config.yaml
model: "sound classifier"
dataset: "acted Russian speech (Dusha)"
train_examples: 26041
noise_aug: 0.01
time_shift_ms: 100
n_mels: 80
hop_length: 160
input: "log_mel"
spec_augment: false
win_length: 512
targets: ["emotion"]
num_classes: 4
arch: "tc_resnet"
norm: "groupnorm"
activation: "relu6"
weight_standardization: false
drop_path: 0.2
depths: [2, 2, 5, 2]
kernel_size: 5
stem: "single"
widths: [128, 160, 192, 240]
label_smoothing: 0.1
loss: "cross_entropy"
init: "orthogonal"
residual_init: "scaled_by_depth"
optimizer: "adamw"
lr: 0.0037
beta1: 0.9
beta2: 0.999
eps: 1e-08
grad_clip: 0.5
steps: 15700
batch_size: 128
epochs: 77.2
lr_schedule: "step"
warmup_steps: 3140
weight_decay: 0.1
Rows from block 2 of a small sound classifier, named by matrix and row number. Rows with one number belong to one channel. Each number is 500 + 25 x the weight over its row's rms, rounded and kept within 0 to 999. All counts start at 0. Numbers have three digits each.
After each channel's rows are labels from the 100 clips, of 14976, where the channel reaches its highest value: "top examples" is what is common among them. Only what is clearly more common there than usual is listed. The data: acted Russian speech (Dusha). In brackets: how many of the 100.
# convs0: first width-5 conv, stride 2 (model.blocks.2.convs.0.weight, 160x128x5, each kernel summed), inputs 0-127
# convs1: second width-5 conv (model.blocks.2.convs.1.weight, 160x160x5, transposed, each kernel summed), outputs 0-79

convs0.147:452539499527508484497498508458520458472502483487518477496481491512463492447466539460518479455469513501499502517508507533500495487510512513506508450502473525496471532518482519499508491518520454495539501490514450477458487496517475499519534458488478491468487425482528508541485492515467474509484557514449476485494504478514514452484510493483511499475516536497493493546486542513469471493472
convs1.147:530528488505505469526519489505550505546578519460530495486466513546425511512485504451509524550488505523506498498544539482496497488501475502485544506468468490456528510487493502544473501506507506456470492496476476443478468479489539515484487480
top examples: emotion: angry (39)

convs0.34:493470494508496527466474510500532494476419508474537485444496506499474416518467536471505446486517500471476461525464492508523468491513471502525482477502509474502460477489470460488441517455460495498482491520488510509493522492458499455535502515490504491485479496501508486512492481491512483501478515499495464451506497523484508483500492524496502459438496483492508522493527520480481507454497
convs1.34:512508516480502514461496516515537512536512454547465483520480476500467517525506485498499509476519504455497475463513490545496482494514486516502519508499509511479485486489499503486519457449465424483440455381517515516473485483506497511501493499
top examples: emotion: neutral (66)

convs0.120:476536501531518478497492471531524525602520534519499484533481512485494477534479483489474504501470526510523517542531529508545460508499520497489513509544427469534505501534486542538502527530517470466515492471526501464460483520549520480494518490531480524543516506498505498517506509502515494524481511531479491516487501476478491466504483517492482488490498497531536546481511521510492483528515
convs1.120:517503506490503517486497484518486462488523527518526507476460505500503487537534473529498501470505477502479533492487502484486504482519494495489509540473439514497552467469472460496473503464478534507525530508519498486533505510494507523507433498
top examples: emotion: angry (50)

convs0.124:415492504537504461505509504491518499500496505513536531484449473496492502476472489510501518477487466442442476489520434484536462507493481466483477506473495487504491507478521507476464499515502555529445465529478502497506531476542551498501524484493522490478487513524492484484500501439488532549489478475488474526498512486493468543522493501491491507505506521497514505516454464504516482506496
convs1.124:526510476479450473560529468501483525487485505531486476494487494517502503499504513488487493523478470508530527507518465486503530514511458484484512511520486530471509523503484519521500531486500487501501487533493471467463480500503476515495477484
top examples: emotion: positive (61)

convs0.127:487506515517520460537485497514454517477506496498510475470449485489506477574529504472503510526498494488504513503535506498538477513492502510478495492429472512491468463495479484506520481466536539508495529504485522500537519506462505488466575495508513519466531439517491493480511493455520512477511515471479516515506496467457498489515520474447493530463526514496529503549481498534476513482521
convs1.127:531482444480464483490524457508583481551593504523508532499480547493464498489497496507520486520475519462520516479489446512500473524520494487478509508501482510500524562502522482587507480478532460496498494495500479511492460495516505506465517519
top examples: emotion: positive (42)

convs0.81:488489502480500480505540477517531435476514525492480447499466504506529476521454477473455513465485522470487486499498472507488486496526483486511518511512506533512466505501515469504494516499456422475498496532517427476455495493536516451519512484501492501485516483493482493500502504508508431524492527478519442480507503474479486435464505494493510497494508476514492526469487487490458512529491
convs1.81:480530480474490486484485470477526496505480531485493519526531506489489495504510480508511513455510504481506496528511480475463522486515537457543526486485493510502476471454483478465518507463456456486504512422491521458472484468464510499517524483
top examples: emotion: sad (57)

convs0.157:509493524489496444543513522497490498509540524507454461495526477495515499476486453513503492498509496508498501450496462461510492498489486483490489490513423524464450455500507445519525485510450514486487475508510534522515511511539483488483468515488501488499514529500460490481498508459511488518494475492556537485492495459485492477441498444451498523456506483457495480497486512471510486510515
convs1.157:480517476545498487484474460514530498517486519461509443496548491475546532394481506419516467502467453487481488490522475486514484487493522532517535485478482468445493509511519472522504482489491477498495499501513506494546513480556486504464495450
top examples: emotion: positive (51)

convs0.32:479495483516499520498499457485528495471479462500522494477515490498502466585486532460507561521488518501497517560517460525527515505499492487545491471483521482431497506503504526493463485459489501459473492486482506480456503494505498477477498467496521529497545478512519503483478503470523465469481471499486471444505488471461477537526469492494505469482492534468474522505511503506522472511470
convs1.32:524488514496527500479509515506545539543497484530493459508493494501455511515469500493504531525504496463522488515501501544524481508489491493501500476503511491475494506467429520518512511480465427503463467383521518521486495503518515498468479496
top examples: emotion: neutral (72)

convs0.139:428501507485493515532475495542490471470467537502463484503486492507520498462474546482510480454503514528495498463510535472494548505495505483491471471478493482480517524488484507510494498506494479468514538462490442509496460490484457505443458541476504469510475517514473499453492507535446504512484498503464507507516500504506480501486513484512502471425485517522536510474491513552515493517517
convs1.139:497520553500540524518519569493519512506546513499504453475494517511535496456497493471502511486450444511489498498449503460538508505504482449496468474486505443475478471521518480497496502530525491525506521516474494485540496539469505517506523490
top examples: emotion: neutral (61)

convs0.152:431492493470491479471470502451521504457514476511506472520483493498496506512449486446513510451497524526534539506495525517537509509499513504498518498484492495416499493495493520475503464492503475499536481471450468446478491505500488515460530511496503500503505485493486503495460498411486471453492486471473461508512500502543498471502503478481507499455529490512518509510480498523523482508484
convs1.152:488492453491457486484499434506572474541527510513505521505520538529471528504479488494466491470493476472486471438477480470480476487496514483505488500486481507509551551501519530534489496454473500482484514437502499499509460490504442492488495502
top examples: emotion: positive (43); emotion: angry (38)