config.yaml
arch: "tc_resnet"
model: "sound classifier"
dataset: "acted Russian speech (Dusha)"
train_examples: 26041
noise_aug: 0.01
time_shift_ms: 100
n_mels: 80
hop_length: 160
input: "log_mel"
spec_augment: false
win_length: 512
targets: ["emotion"]
num_classes: 4
norm: "groupnorm"
activation: "relu6"
weight_standardization: false
drop_path: 0.2
depths: [2, 2, 5, 2]
kernel_size: 5
stem: "single"
widths: [128, 160, 192, 240]
label_smoothing: 0.1
loss: "cross_entropy"
init: "orthogonal"
residual_init: "scaled_by_depth"
optimizer: "adamw"
lr: 0.0037
beta1: 0.9
beta2: 0.999
eps: 1e-08
grad_clip: 0.5
steps: 15700
batch_size: 128
epochs: 77.2
lr_schedule: "step"
warmup_steps: 3140
weight_decay: 0.1
Rows from block 5 of a small sound classifier, named by matrix and row number. Rows with one number belong to one channel. Each number is 500 + 40 x the weight over its row's rms, rounded and kept within 0 to 999. All counts start at 0. Numbers have three digits each.
After each channel's rows are labels from the 100 clips, of 14976, where the channel reaches its highest value: "responds to" is what is common among them. Only what is clearly more common there than usual is listed. The data: acted Russian speech (Dusha).
# convs0: first width-5 conv (model.blocks.5.convs.0.weight, 192x192x5, each kernel summed), inputs 0-95
# convs1: second width-5 conv (model.blocks.5.convs.1.weight, 192x192x5, transposed, each kernel summed), outputs 0-95

convs0.97:569518516484534496469555543501505501529489505466470480531486495541498520503476510608518584467462533469556543540514544500550543456573525549578548512473525469569502537546549464479538643564544525504507549487503549573522495489497420517548493488529493498491476441477504510514559569443460505425
convs1.97:377540434494531504498517468527550529526465489512467503478452441518444502481489486514468474489557541505465413464532488475532502528551484500465535526551482428545502468566434465466477514525512513441474458485485501481495520480517546490557477536467473501502493490619543496549495504586518469404
responds to: emotion: neutral

convs0.84:473466488403501515518372515490485541493446460530482498485444457503429467418436492489540509480458484514479558547452470523478399454419493460490518481466515472518449488517494518486545487496448534498507526479471503482451450503543490503478605508541554459533524429501520545476544523471512504564
convs1.84:495501515506501529483487539451561454488501489496483467508455483489472484502422523509485426450489492469481520550496428478478488551466541554455484567593550552572469570485551477545493488480452536488483442509513554519492504479496482474471485463520500459470490480487439450507467446475506511448
responds to: emotion: angry

convs0.155:503552479546455463486535426494480512473476449492503520456515473462490456491467439526415520490470471505489471516556526449491472485393471469522436494451478427464509459477466485474526502462464508503531472498502478466509460464456483517452447500435402455474466484528492472501472504510493466457
convs1.155:462498458446484443545547481458538431522451509501458454500461488486411506525479446470462410435459505391464406547474544529448465502461514495436489538541468457510525583560475477496528489541498435467483536517485453468519480450471535489522436435474460559498483467526558467467527518456513459443
responds to: emotion: positive

convs0.19:439514578534473449437446481504479546503488492424410525560534500505465491452520559542484521525474519511594580524447498529443535521567526446509461540443487507556535573468546466482519479495562469550493501495418436472464468476488413433466442438513487505563499497533454543472532533442527472518
convs1.19:458526426546486499497488535566491498477408475482506489516567450567502544475561394546503489519552433484523537537467497535505533486530526495484540455492550433442471519493512522479481419571550416501482488476496504569452462517526537502481480567504504474455483509512497496491536488511467486534
responds to: emotion: sad

convs0.69:503485479485547438514437476484483430526521498485443449462463545429554532511507476539464480462379484464451517545542557543470530480490496461470431489447530587559495532504512427532430512506551462529492512473467471563520450512480577535532500506456451544486455476427447459504458465478438450535
convs1.69:442467474520481494437483452496486529442517460478431517536499470510494419477484429510455514471498492472484478414498535477509497511413460472480474428489457425415469489467488468429445460518537463502565423460507480495425495465490500474515502480453513544572451418468490514460457486549477502520
responds to: emotion: sad

convs0.179:477530469522420409484540401540509456547546500560473528496477541498482511484492509500457491472486528482519452437527490471511578480551488533562453477454433497483458597524489491573476491444477472531522524505507522489575492428470438510559493508522522536458509480533446448490486516480443513530
convs1.179:463509498455484423474495475451566480487499487524483517503463490462586484494567443494486526500530484510475521493516491510454506473563528524520447485502491499511475494504479468502517379467494497433408428490435458472389486531462566480502545515485492539565486504513450453499494442452467481443
responds to: emotion: sad

convs0.8:557526478441475476537467479551534554545481553557461559605535549506503495461502507590492528524490539504485479508571514494545490457478486449534465516532520574536536516533528544587536497525481493522529533484469525453517445535489529532575521485485572500507517510509447533507501472532548556538
convs1.8:516536533510483416495486477530449471491455499462443439417414417482466428481417494511527496539481471496528484440556477494459481458547469549439501451497487487488499509510432467514503465483468486553456479458476527503445485501532476519436489564434522510520523444519470459494501529520494481414
responds to: emotion: angry

convs0.182:507567462449491453541506416486501540449517485484427523485504505453470524520470512436527506442494433483494508489456521452532467462439450485557501478485447522514470521431492496513499490505448540442464437483468500488478467530476425448472483535514453514513498483496520487478510466484498465449
convs1.182:456608515557431493515495478553564529490496503494525498461495514510512501520478443529467460456475481503463445534511426519491518476487564562453467479446451481459497518497449490514496381507562419540503500502478472457488483513447533553529463452499420494454407480401505487439484514436527465487
responds to: emotion: neutral

convs0.107:444469471515426404433505439503467493479462503437536470468501505449433444462475463559538539576506567454538547472495503456429616450513479518494525455533521507466443443489510527438525478517544399449539474463499560535439484540567521508494523541543580479546471499488492462461494500484465556475
convs1.107:502586507506576552522555518496523530539408476444535532487496541522534610494550472467452503485484520516545549534536538548458448456470493583469546492526492495522480523536470510495500516532540532533522523476527461454511511576534519490498464520438456462562525460492505577537504522453504501557
responds to: emotion: neutral

convs0.110:444524486468434467482503454441457453495530503527462521514536507553532529506527494463499486456494450453475467528458516514515453474520527490499454560495535487542552511476481521508455515473499512474437497508521474495490512505511486508518545504471550470508441443494496353457471454529400534490
convs1.110:583515484607482461522468518637516580498480511489524507543496495503457418461499452499491478476443544478522532467441440479522569471518445516544490492452497517442499434479463519469476445481479457483465564454469505398494475435447567532519463469504523529492508565464433520505507503568434532491
responds to: emotion: sad

convs0.12:372467503512497507484497494496476451484506501451469512573493533552553513407466496500507462476550503472512503555481489556458504471469427505473499564471533521552570523420500536441456499523507499491487481486473483553456489457525419405446447464543487498501441477490503451509510476487395488450
convs1.12:444551463542439435513470474556473516448442535461481457486504499463411459565536476548458587528486463566563576462488475485443493475493529519493464477432450497432489430454493454476480478539548488487510445446497478532529437497519411483468434501514479486428437567505444530463479522464481549521
responds to: emotion: neutral

convs0.101:513508541578516485517524466478468482487500567464514537562475549489500523452471480540521581537526525478454457550454488555471512505559515577504538532522460537503425531534554492533533500572576546522536490489512472499471475540508569537506459456510453462469502431483526517471561521544477549455
convs1.101:519451505434500520439469501447516496508444472474475526509528531460454459556412505452497478528465528500469457611515470539507457533418608497482554487512467474488553559529541528475524493556481449526521460509497482482494525509432511475476493557521521481521474448538577511539562504503493524557
responds to: emotion: sad

convs0.72:535474458541375430556509433505519405556479459503494535476489545497443504467480461483491520444556443432529492476574551468487502516561527490506468460486527468548502542560423436527364437484484487554505471472481488503476457516515504508473517493481469523472452446489497433501469495489468463513
convs1.72:468566463487486532461475466492577513512528492504514537454508476533523421512546474513482492468492516448429468445459483445492506476595428443491475450457475429455519463453472488419483488470525438434420495439485486466451458452475529489484529462474490466597461514487448463519479515546391457531
responds to: emotion: sad

convs0.94:503423493541514473523438491398435479488455536485533520522511491518504553534505468478445469533460466417553538491548466420448502450487483471467488555515506501521534468519505476505487491435491469494490473450419417509444456455518503502463416513488465452512514494480460451471511477531481527523
convs1.94:551541529551477406529501438597524538472529496506557491450496528450507511451529444507495520531558502514516509532502480501455554482517528538494404506499478557493496472540508553544472487533510446499425504509475529487494501535463493511485585482503477481497421499500445498422489491482480463489
responds to: emotion: sad

convs0.3:503523429565451446478536455474512525453516511476503430488487515453409471533467500519504562455458440503553484461592478449516461508449476455468533536536590470529498546504514481485526464509548401542459382505499521443455498463544398442458410460506453540532517478487492451445496460487506441481
convs1.3:539525540501464462493483487545498494466447500468452495476502527464446498521483464524485527511490488550540440518502485510426453496471515492450480575492468510531532489607555491515505436519478490478476552463407459323550511465396477510480472433462485493429450498477476491505491492432487483462
responds to: emotion: positive

convs0.143:458558493455447454503503472449544458438519494486543476464520482479523558451456529458406522449470410499421459492459456471537519484440516483565493468497518556528498469490476508524418476560474540480457505489500496499509495519514465455453519554499465542540511502501487478499452486492478513501
convs1.143:500561493474459514540437470484510455494504460500498437448507485479524468493502454455478476462427504510523480483474502512478468414437516503510469446459427436429476452459438481486474417526520416481519447419475517495472429546477515507501501508527503499564488514434441466445533468559434493477
responds to: emotion: neutral

convs0.174:551482450549511471487529433500497498526452486508460519527427462506425439598443482452465535517476490416490456459526479510482573478449481426457516481475425543476413487514516459500543453474496526479447475438507451391455461425441472507552497433441532485445478515490496482493507447419486531419
convs1.174:463524500503511537470488458511535497538528445410485538510529492477543464510511538424424438425585486456450425528493521493535481517511504485548528527423480512488492506480486536501514511488399515454507475552493490482552553495491498551458449502500406489548502471548503515477504457479482477500
responds to: emotion: positive

convs0.66:561522511471510512530475494536467524510465572526537479520446518478513540459504500439493472508498520503460430470567554508478562482459528484522529483552553517508491463515521465527526494526590438586520493452557514507535500557502476509554490462481499508470499527512488517426495521442479461469
convs1.66:466428472512496550522470457504471484465513604513493448534422504473491489564488443461474506508493510468494501478489463524550542477438477445551504517524464612520467458571498466559464517558460464516482508491463458495486453537465331427477519515515549432439493518520463509464491515517421491568
responds to: emotion: sad

convs0.74:452465481515532495505526521439486499509481513538481496492469479507591481477541484487530483564442564447413481513432456492482512468474517532416536502503526514509521453491508519470473479437460486427499465473498486520457472445497357401403487506476542459530430516496471427465457469439449504424
convs1.74:482515510504479461507506465479498465487436475439489475482452476536445528515473504561493514514511465532480529463528506445443439495530501486419458466480489410472409476460459512469507543521425465445511466485479477427513463450541555459497358475501420510486518430486482527466509530535488508560
responds to: emotion: sad

convs0.167:474520556481489492508505517562468572497554513482472545511497550434480499545574531492546478519530474481488475643503516450493466549454437443515538583520444520528573567452479547537494570480485509478512430562493490491499521544488521516492419483494413480534502550493549485473564508498544465488
convs1.167:511536488528490433487476500610508504475442495468548540467422473441463485469500489475487483453474436477518539463486534495520487438440513471582474449461469436432496478475489451483471392498488540478478539518518532482424511530484535436501523503501481495533489499486448514438517466494489485532
responds to: emotion: sad

convs0.11:516522482457497530489536514483544527507444492500498437512445456475442473444467468396463423465493444442432409573423460502395491519433530467394516463482483496527497465434512497480503463510514459499486424487491518453454498493496425482483469504502470469473470525414470457481460483536477436472
convs1.11:557444415453467496510476514475414486498470512487478483473520488490510504521461454486460506530398442464430433469526462471482495537437541501420466441598486491477463659498552383511522471487495496533470473463472501457478479476421546511471499400499514424468473494473452479441479437520482560572
responds to: emotion: positive; emotion: angry

convs0.127:491553546472423432499507448507497480464420514515495540527530477489452458536549451529464523519487487400541535472508461484485565415496538436480453524506520540526509544546523504544550399468519468498468418414448465415386401492471495520515512461454530454508506531526430400468522501547475538501
convs1.127:460541501500481479459443466501547455487514482517516475477450476489488443417495494575489483458500427504506501593462513549522569502421611641468446483413512542508502485542504506501499472491406447515472520495420508506497508499459460479518521514508497476616503452549400488516489490451430531544
responds to: emotion: sad

convs0.67:453469551515492471494468452435459428478499503462441541533493509513509507505487489504423429445494426446497500528583517454502465476463491472493440571524454509510558487494457500524425511461475461443478447501449466501434487506469510472460476499473447478492415499484478402493489483498519495498
convs1.67:613577505601512441573484512654536600453494504501546520484479461499476470507496439537498578585543512566559557448470406485504521489474468504526480449495464505468496518523477504505469460484547492498457590490462480495477494497495550559537468481507488491542496511509491515471492529501455481518
responds to: emotion: sad

convs0.131:486511546494521507479505514414540464503491476523434434518510499457500451462434504491464509463409486491446477523442520462486456506392446487532497507440434426441510394487473413458470516549537477465521508518448457560505472415466475441462431511449458495432516452491512467483510470492529458419
convs1.131:403500485490477549500466493474530431504508507437494568490480538523567529505506428424466460445531483479472505493511524510497522516486562542443499491526507538547508600574454528537436468481538511485492479492452488520519458521529512497539463498504473463553533419526501511479489458499484509535
responds to: emotion: angry

convs0.46:472495505489461510505480455493502463473528423482435498504439491522491490401517475431422505501457436458491483518530513457486396523465491511526398500468456445455537506452431460438461455473476488482495500512442419532453497491420456510491478530408523490465489530505447449477487495465483485469
convs1.46:493551487532505497498471467532536530482471532534495519522490493512518471507482514487515512513530538525525474483471472501475545485514504489450475453476482433452457511437475472451510472434565476487472527482492501529460458408491581549526442435454434472468486417488448548493465439524495558594
responds to: emotion: positive

convs0.172:519502522417423405532506438511523425496465520470430552485455469502492470509533468528511466453457509429513541495496498502487593490511476443477435466501446486510536556494469460506465452491569475518478472486488479533468461447542426446506503527455549594522471451482489436445501523532502547495
convs1.172:514535444503506456496515546491532519462493501542437555514534461540437471441508457527468471478465483478528493617521461608434564512504576556433515459413491463428506430468550511432527546511582499512493530474531512524537497492504508507447472530497431492496485522505490439499439488465526440414
responds to: emotion: angry

convs0.7:491538456560531529467489432525408432504476502460476422498525403520475493509487489448468504510488475479469541533414487504453500483446489452487483531523545475550546462498508517486488460467485447506478415500437474494458480421475488472521445455430517472435539487460466451518527473435443518449
convs1.7:507530483543480452469481519520496506462482421418470498446532467487467458560524431548514561538546460575564428508506454513460566486499526514501512468346443437376463422474461460473469454445512490512422477533445488433486469449492520557470492524474510480455467489461489518456483497521472469504
responds to: emotion: positive

convs0.135:506462542442462505482398500518434571451477487473526512529522482463545535394401529524497526451411541510513520522481470486513472471408460461453483487469400438449492501478494474440565464471474488521545504479525489513509482534494492478448499487545474505458470449452473484467481465465501497462
convs1.135:498411478436522567521426505411408417499481516504448430433481520504433517486486476419462523498541456471450505467519517543564549490490559419506499506575539542531526488494512498500489486503566479519528478412545477476509464519512490517431439484542502514530499439402451535482487469485537426524
responds to: emotion: angry

convs0.21:440571522508566503514486501496574482475467427479509502479486452497555548525508530521439470458542494481532552482547463530448489493578453451472500437437392448473425495462521521512518466445541543491467509491467496463470472487516536556495488496471470512488529524543470528443478479459468404552
convs1.21:466395487506502512457442480492460484465454539487398505499479519504490504471493560498490513527541509525494488543532447527471471536527483532490483517568553552596546558549484544532514472492453530500532523478506478494514527511528432518496505501495548500484536529575508452484569463477493489438
responds to: emotion: angry

convs0.15:436477459524560574453490499481530498554555505542521494503510526478475532451413410419451462538445435473412534564493548503479536486478528485511520533458490524506536577527508507511475507492550508561495518475482501541482455453399493473496499513429485489462412467430481514432403439427408402488
convs1.15:532515522563403495513445453542507513404471538499487514552507479523497479470501475511507486451492539502513537457583480471395491388411552492449474516553460465498454492447503491428469558463512588533534524439492558489454443493478456522546515499473558452514537542478473556458517499567535530491
responds to: emotion: sad

convs0.181:526564449507453460446509452468384446450490514399463530477469499484472488554491488458507502520491462492493521534459575443485517451406569485563538515511488448533501487446520489413463525522461468472472431492496530506486483542484478437475525515531443505516436514438451534475498513534551506458
convs1.181:476542507542466432508499474534535545494447478501525521458487515470483517575537462555491488520448503502536572479519459474518441471467548582469480553504438515532536470487468532554484465474497556509503490503504444539475473528509454474485504555482470506456397531530464415447450603472474451516
responds to: emotion: neutral

convs0.151:493507484570397425516459469478508460481515527573455484489482516398497521485524500497475475502545489440475444504545540506473448473512486416485426510477526523498494519513534457514528513459502480478474443517553498501479471503559557459536479561497396496515474456512549443442514496462432473471
convs1.151:449536455529503514467513509547583494495485461462472500434489491507541494547484451549526497469527440562506544495508452545504430433481502458531446488494501480528491421512405522519492444496433481526451494430482496421473468493496443510488541491525487469443476525530427492471393479510466516444
responds to: emotion: neutral

convs0.122:457490563460442445501567436496536464487490447487482531499507507549495526445471446469453505529424516474443456473604528476555543491512413562461512463467518503528502539508503464519506538522448491439473522501487489522484481516458425499476535487496478493451447492459476488533469481523504474497
convs1.122:466488434434483534488500472467476459547539481503511470529552468582572512489503496430491460492478524471475497493553490486566501490512507585521549543501498506456504474484440546566537446454400488455506476474491489478480522487480452507433514492444434511468509468454461508541530465438517449429
responds to: emotion: positive

convs0.114:487558537499440430537526494528529418463463457506496481438373442454426478480557435466497484472512462416472482471515504465441520473505500525447428437458466452434428465473415431471454443460566448519480464502477445516454449487496556557521473495422466522479446532461514421505493540471464478496
convs1.114:455423449458463453451438450447451450484473526543529468510473532491502531436517481459493545487559515531534480510463457561470482500519496481478478473488525484559466459506548461486514486499473467534435531424506444423525503464448546499506488429492513452470430428529466426417442447429433487429
responds to: emotion: positive

convs0.190:536547468488511536501479468517466464537530480580523430475412531517472556394491473476463443500468493500503460487518595404488494521474415494461493452536524502569542534514545484507451510531553472512544438521533480535511526463515397408539377533503470567444536443489471538515516515538483541448
convs1.190:470523490490506439554443535490477482439486537500448430507430507497458472518432515523473466457532556516520497539467448543454541461483511476523473463452490508499455518447509458509507453501579443466536592440452495567547459516488582456512539508512499463520533466499527524506477470517457495511
responds to: emotion: sad

convs0.80:517434491517513446500486414527434499476494488480485428505491540499484494459426467403472493467501493510455446473453534516554437483467462488558499404487473464448443508482497516424466501569487499533526575494513555472545498469446460455443498426508464460477484481440488491468482472491485525473
convs1.80:481433438407505508472528497454474458524519482413529498516462456498538544516489457474482507487469440519508425557491482542506516557461545585543496583524530512527527484489480490533513527475426497562424447502539538466496478482535446475475491552504497596497484507476485443499458541499447508447
responds to: emotion: neutral

convs0.45:489490550468474546515449491454474422467469496480536478516530481485564478517509431469467446470415475470476500460469453505490484442453412488453464514522480476474505427520469486476416468476507441466428499416412425502493442434455504501487519486474510475501468484475409471506445416570485497445
convs1.45:493532401536521440488509466566516528493517526512503479538489495457456467418488536537523527501464545514558500469405450528549437460504425466514494472450479533448516496514403527442435551503450387428503453443474479482484425462501463443444474570494416479445486490463509451503487477464466468437
responds to: emotion: sad

convs0.54:442523507503511481554518541471481518491489538485466531530554426503490554458444459539473541572489520489471401519503521518497564472476553485471516522493536530477496487542510468544467515461630549541547518424508456532493419513533527464541437489451499534549506512474442467517493486491467534494
convs1.54:500501459485485512485449468470433458455494553440499493520492524469496491491532469516474515498472494532507478519454503512484515533508533505493497485515471505471443439521496502485453507529512404463520551463470467494490485503428496470412460486453450462497473625455474521426424532507482453543
responds to: emotion: angry

convs0.162:474556549564527542514500452523463515478516476437413542515446540536555461421495468482488488462437475454488484515471523457472450481495503510433458531471434481457513532467437456537466546441527402512467495510498469527484462504551516448545501527503502519524470457417482462496479489436474443511
convs1.162:528521549533493480512496417556554525555495519486543543478475484475505484493493495511418520544464488506499520516490454541456591484488520476530445494462452516498510504539437483520490451425554482543457517538440449481465523478420513531520447413451501432464471483528518527467489544527468519542
responds to: emotion: sad

convs0.102:495425495455504489496511482460489462464476477498486468509432474439545553400477492449438475561506523525428395517464460450449487439561401420449488460445478482542519450532501463477473495477415465470444486490504490589483464497488483483451448548477443460428466530537571498476509503428471546448
convs1.102:466531434518488499503549485524528464523474444433474509505459487517495561496468466514544492454533509559524523464501470518539467511537508511486480535477474471494527438485475534458494478521430443490408464433531495433492441468539438480436516501506571476467492512458468496522373491564463494436
responds to: emotion: neutral

convs0.100:571477554532531474516501517495516532511512524454438462499485529491478523475468511606551510493485558509520471537577538529510521457591490502528582508510492496574503519540563458450552574559564544600535535476496510539512495478480477531544535475490492488448536420523542479501545539444452518453
convs1.100:523493518478467479605516548467486487500507466534478419463519517511483482465496475471485462518442497494467515541439544503497519495401484492500447531531483467504532505473501539473464474522468469565547498485469475484486534486490472376520505512512523512573524493477443469523519478568483452474
responds to: emotion: sad

convs0.169:444473452540513551459423557448430501563418532498515544532574507521528500565483484539457484552512524454485549480508499496428489412518525487519488480478497438471513533475526467522526374480472487544449477386409458485405398475499483465494510497455510435525493455501481472495516501485521483526
convs1.169:546553475600487477506576501596535575514488513512497551499493461512501534478531449497526514536536493533505533509482499539498502506511512538530465435337441450420426398460383475462469507480499510488515481465529515468537420522447410507482531435428516462452489574463435551523455522503448488544
responds to: emotion: sad

convs0.44:475493565460503451522417508482503391486511508540509477505431504446451508389460519591516500553532468477452451553527501558473529433470462442500510515464501498545523519483507468459443454511580541507468447462497515448454454435505503449510452407528455456475419489484488453428539493472460487417
convs1.44:534607419555500501566509429575514581406499476465466410446452505425513434530459437536497572578467480583555569495521517530474503490453537489508438436480484527464463464472517491477515521484425496497521477437544516467511472511500446478472521548502481564486449519476459472511483519460490503452
responds to: emotion: neutral

convs0.37:484508471525525497497515495542554539491505549506549510512469546511491497489454424402455501482517480420476459552511511487474513511419465524455501499474523509543454453521502533479469385567536554551572426483531513495510455509467485452486533526425481503479494507485480456449493483497433540534
convs1.37:537466510530413546474536444508511529441552550517493402448499472466517395450512514519479490485515534504544489514483511467528494473448483384573433505483521487407499536469517496499492483479506409498464441498484518514438492528492557547465557546534531488478464508452484525484475401512538476510
responds to: emotion: positive

convs0.23:482477461499545524499494514432439504470503514479495574563496481509535541513440409510438463489417460424438471487479513513479471477446512453486472441440520511459530491446453395488459510520515543484499510484458447506503448473453566473451445493392441503522417472466459504459489492473433439440
convs1.23:540466531561463425456504436541491588440487489400452489498514473526448419508461506454505465505459482458466515407417507458479442505414418469397498441488413477504468514473455457491434561495506476518547469519498520534527491504466557477539498510491499520487478534450477516514559529573475462522
responds to: emotion: sad

convs0.83:514564474521443449559517460487550509521571455565554506467550470562481557453567516510487455451508531515514636496522533489466534522572474481480482477563563448545506491629561432452525415514488527470508497510495514421476512516458511543530535445450502506513486536536472536476503497565499467547
convs1.83:534533458530493476508540488529537520425519434451540469486480473501512479546494507503517469479533585461474491509470491445536513447418450524532496549549510531547507510448529505486439541527462458445526460485447497487478494457506472423480457483533405462588524498546516423471452486542492495490
responds to: emotion: sad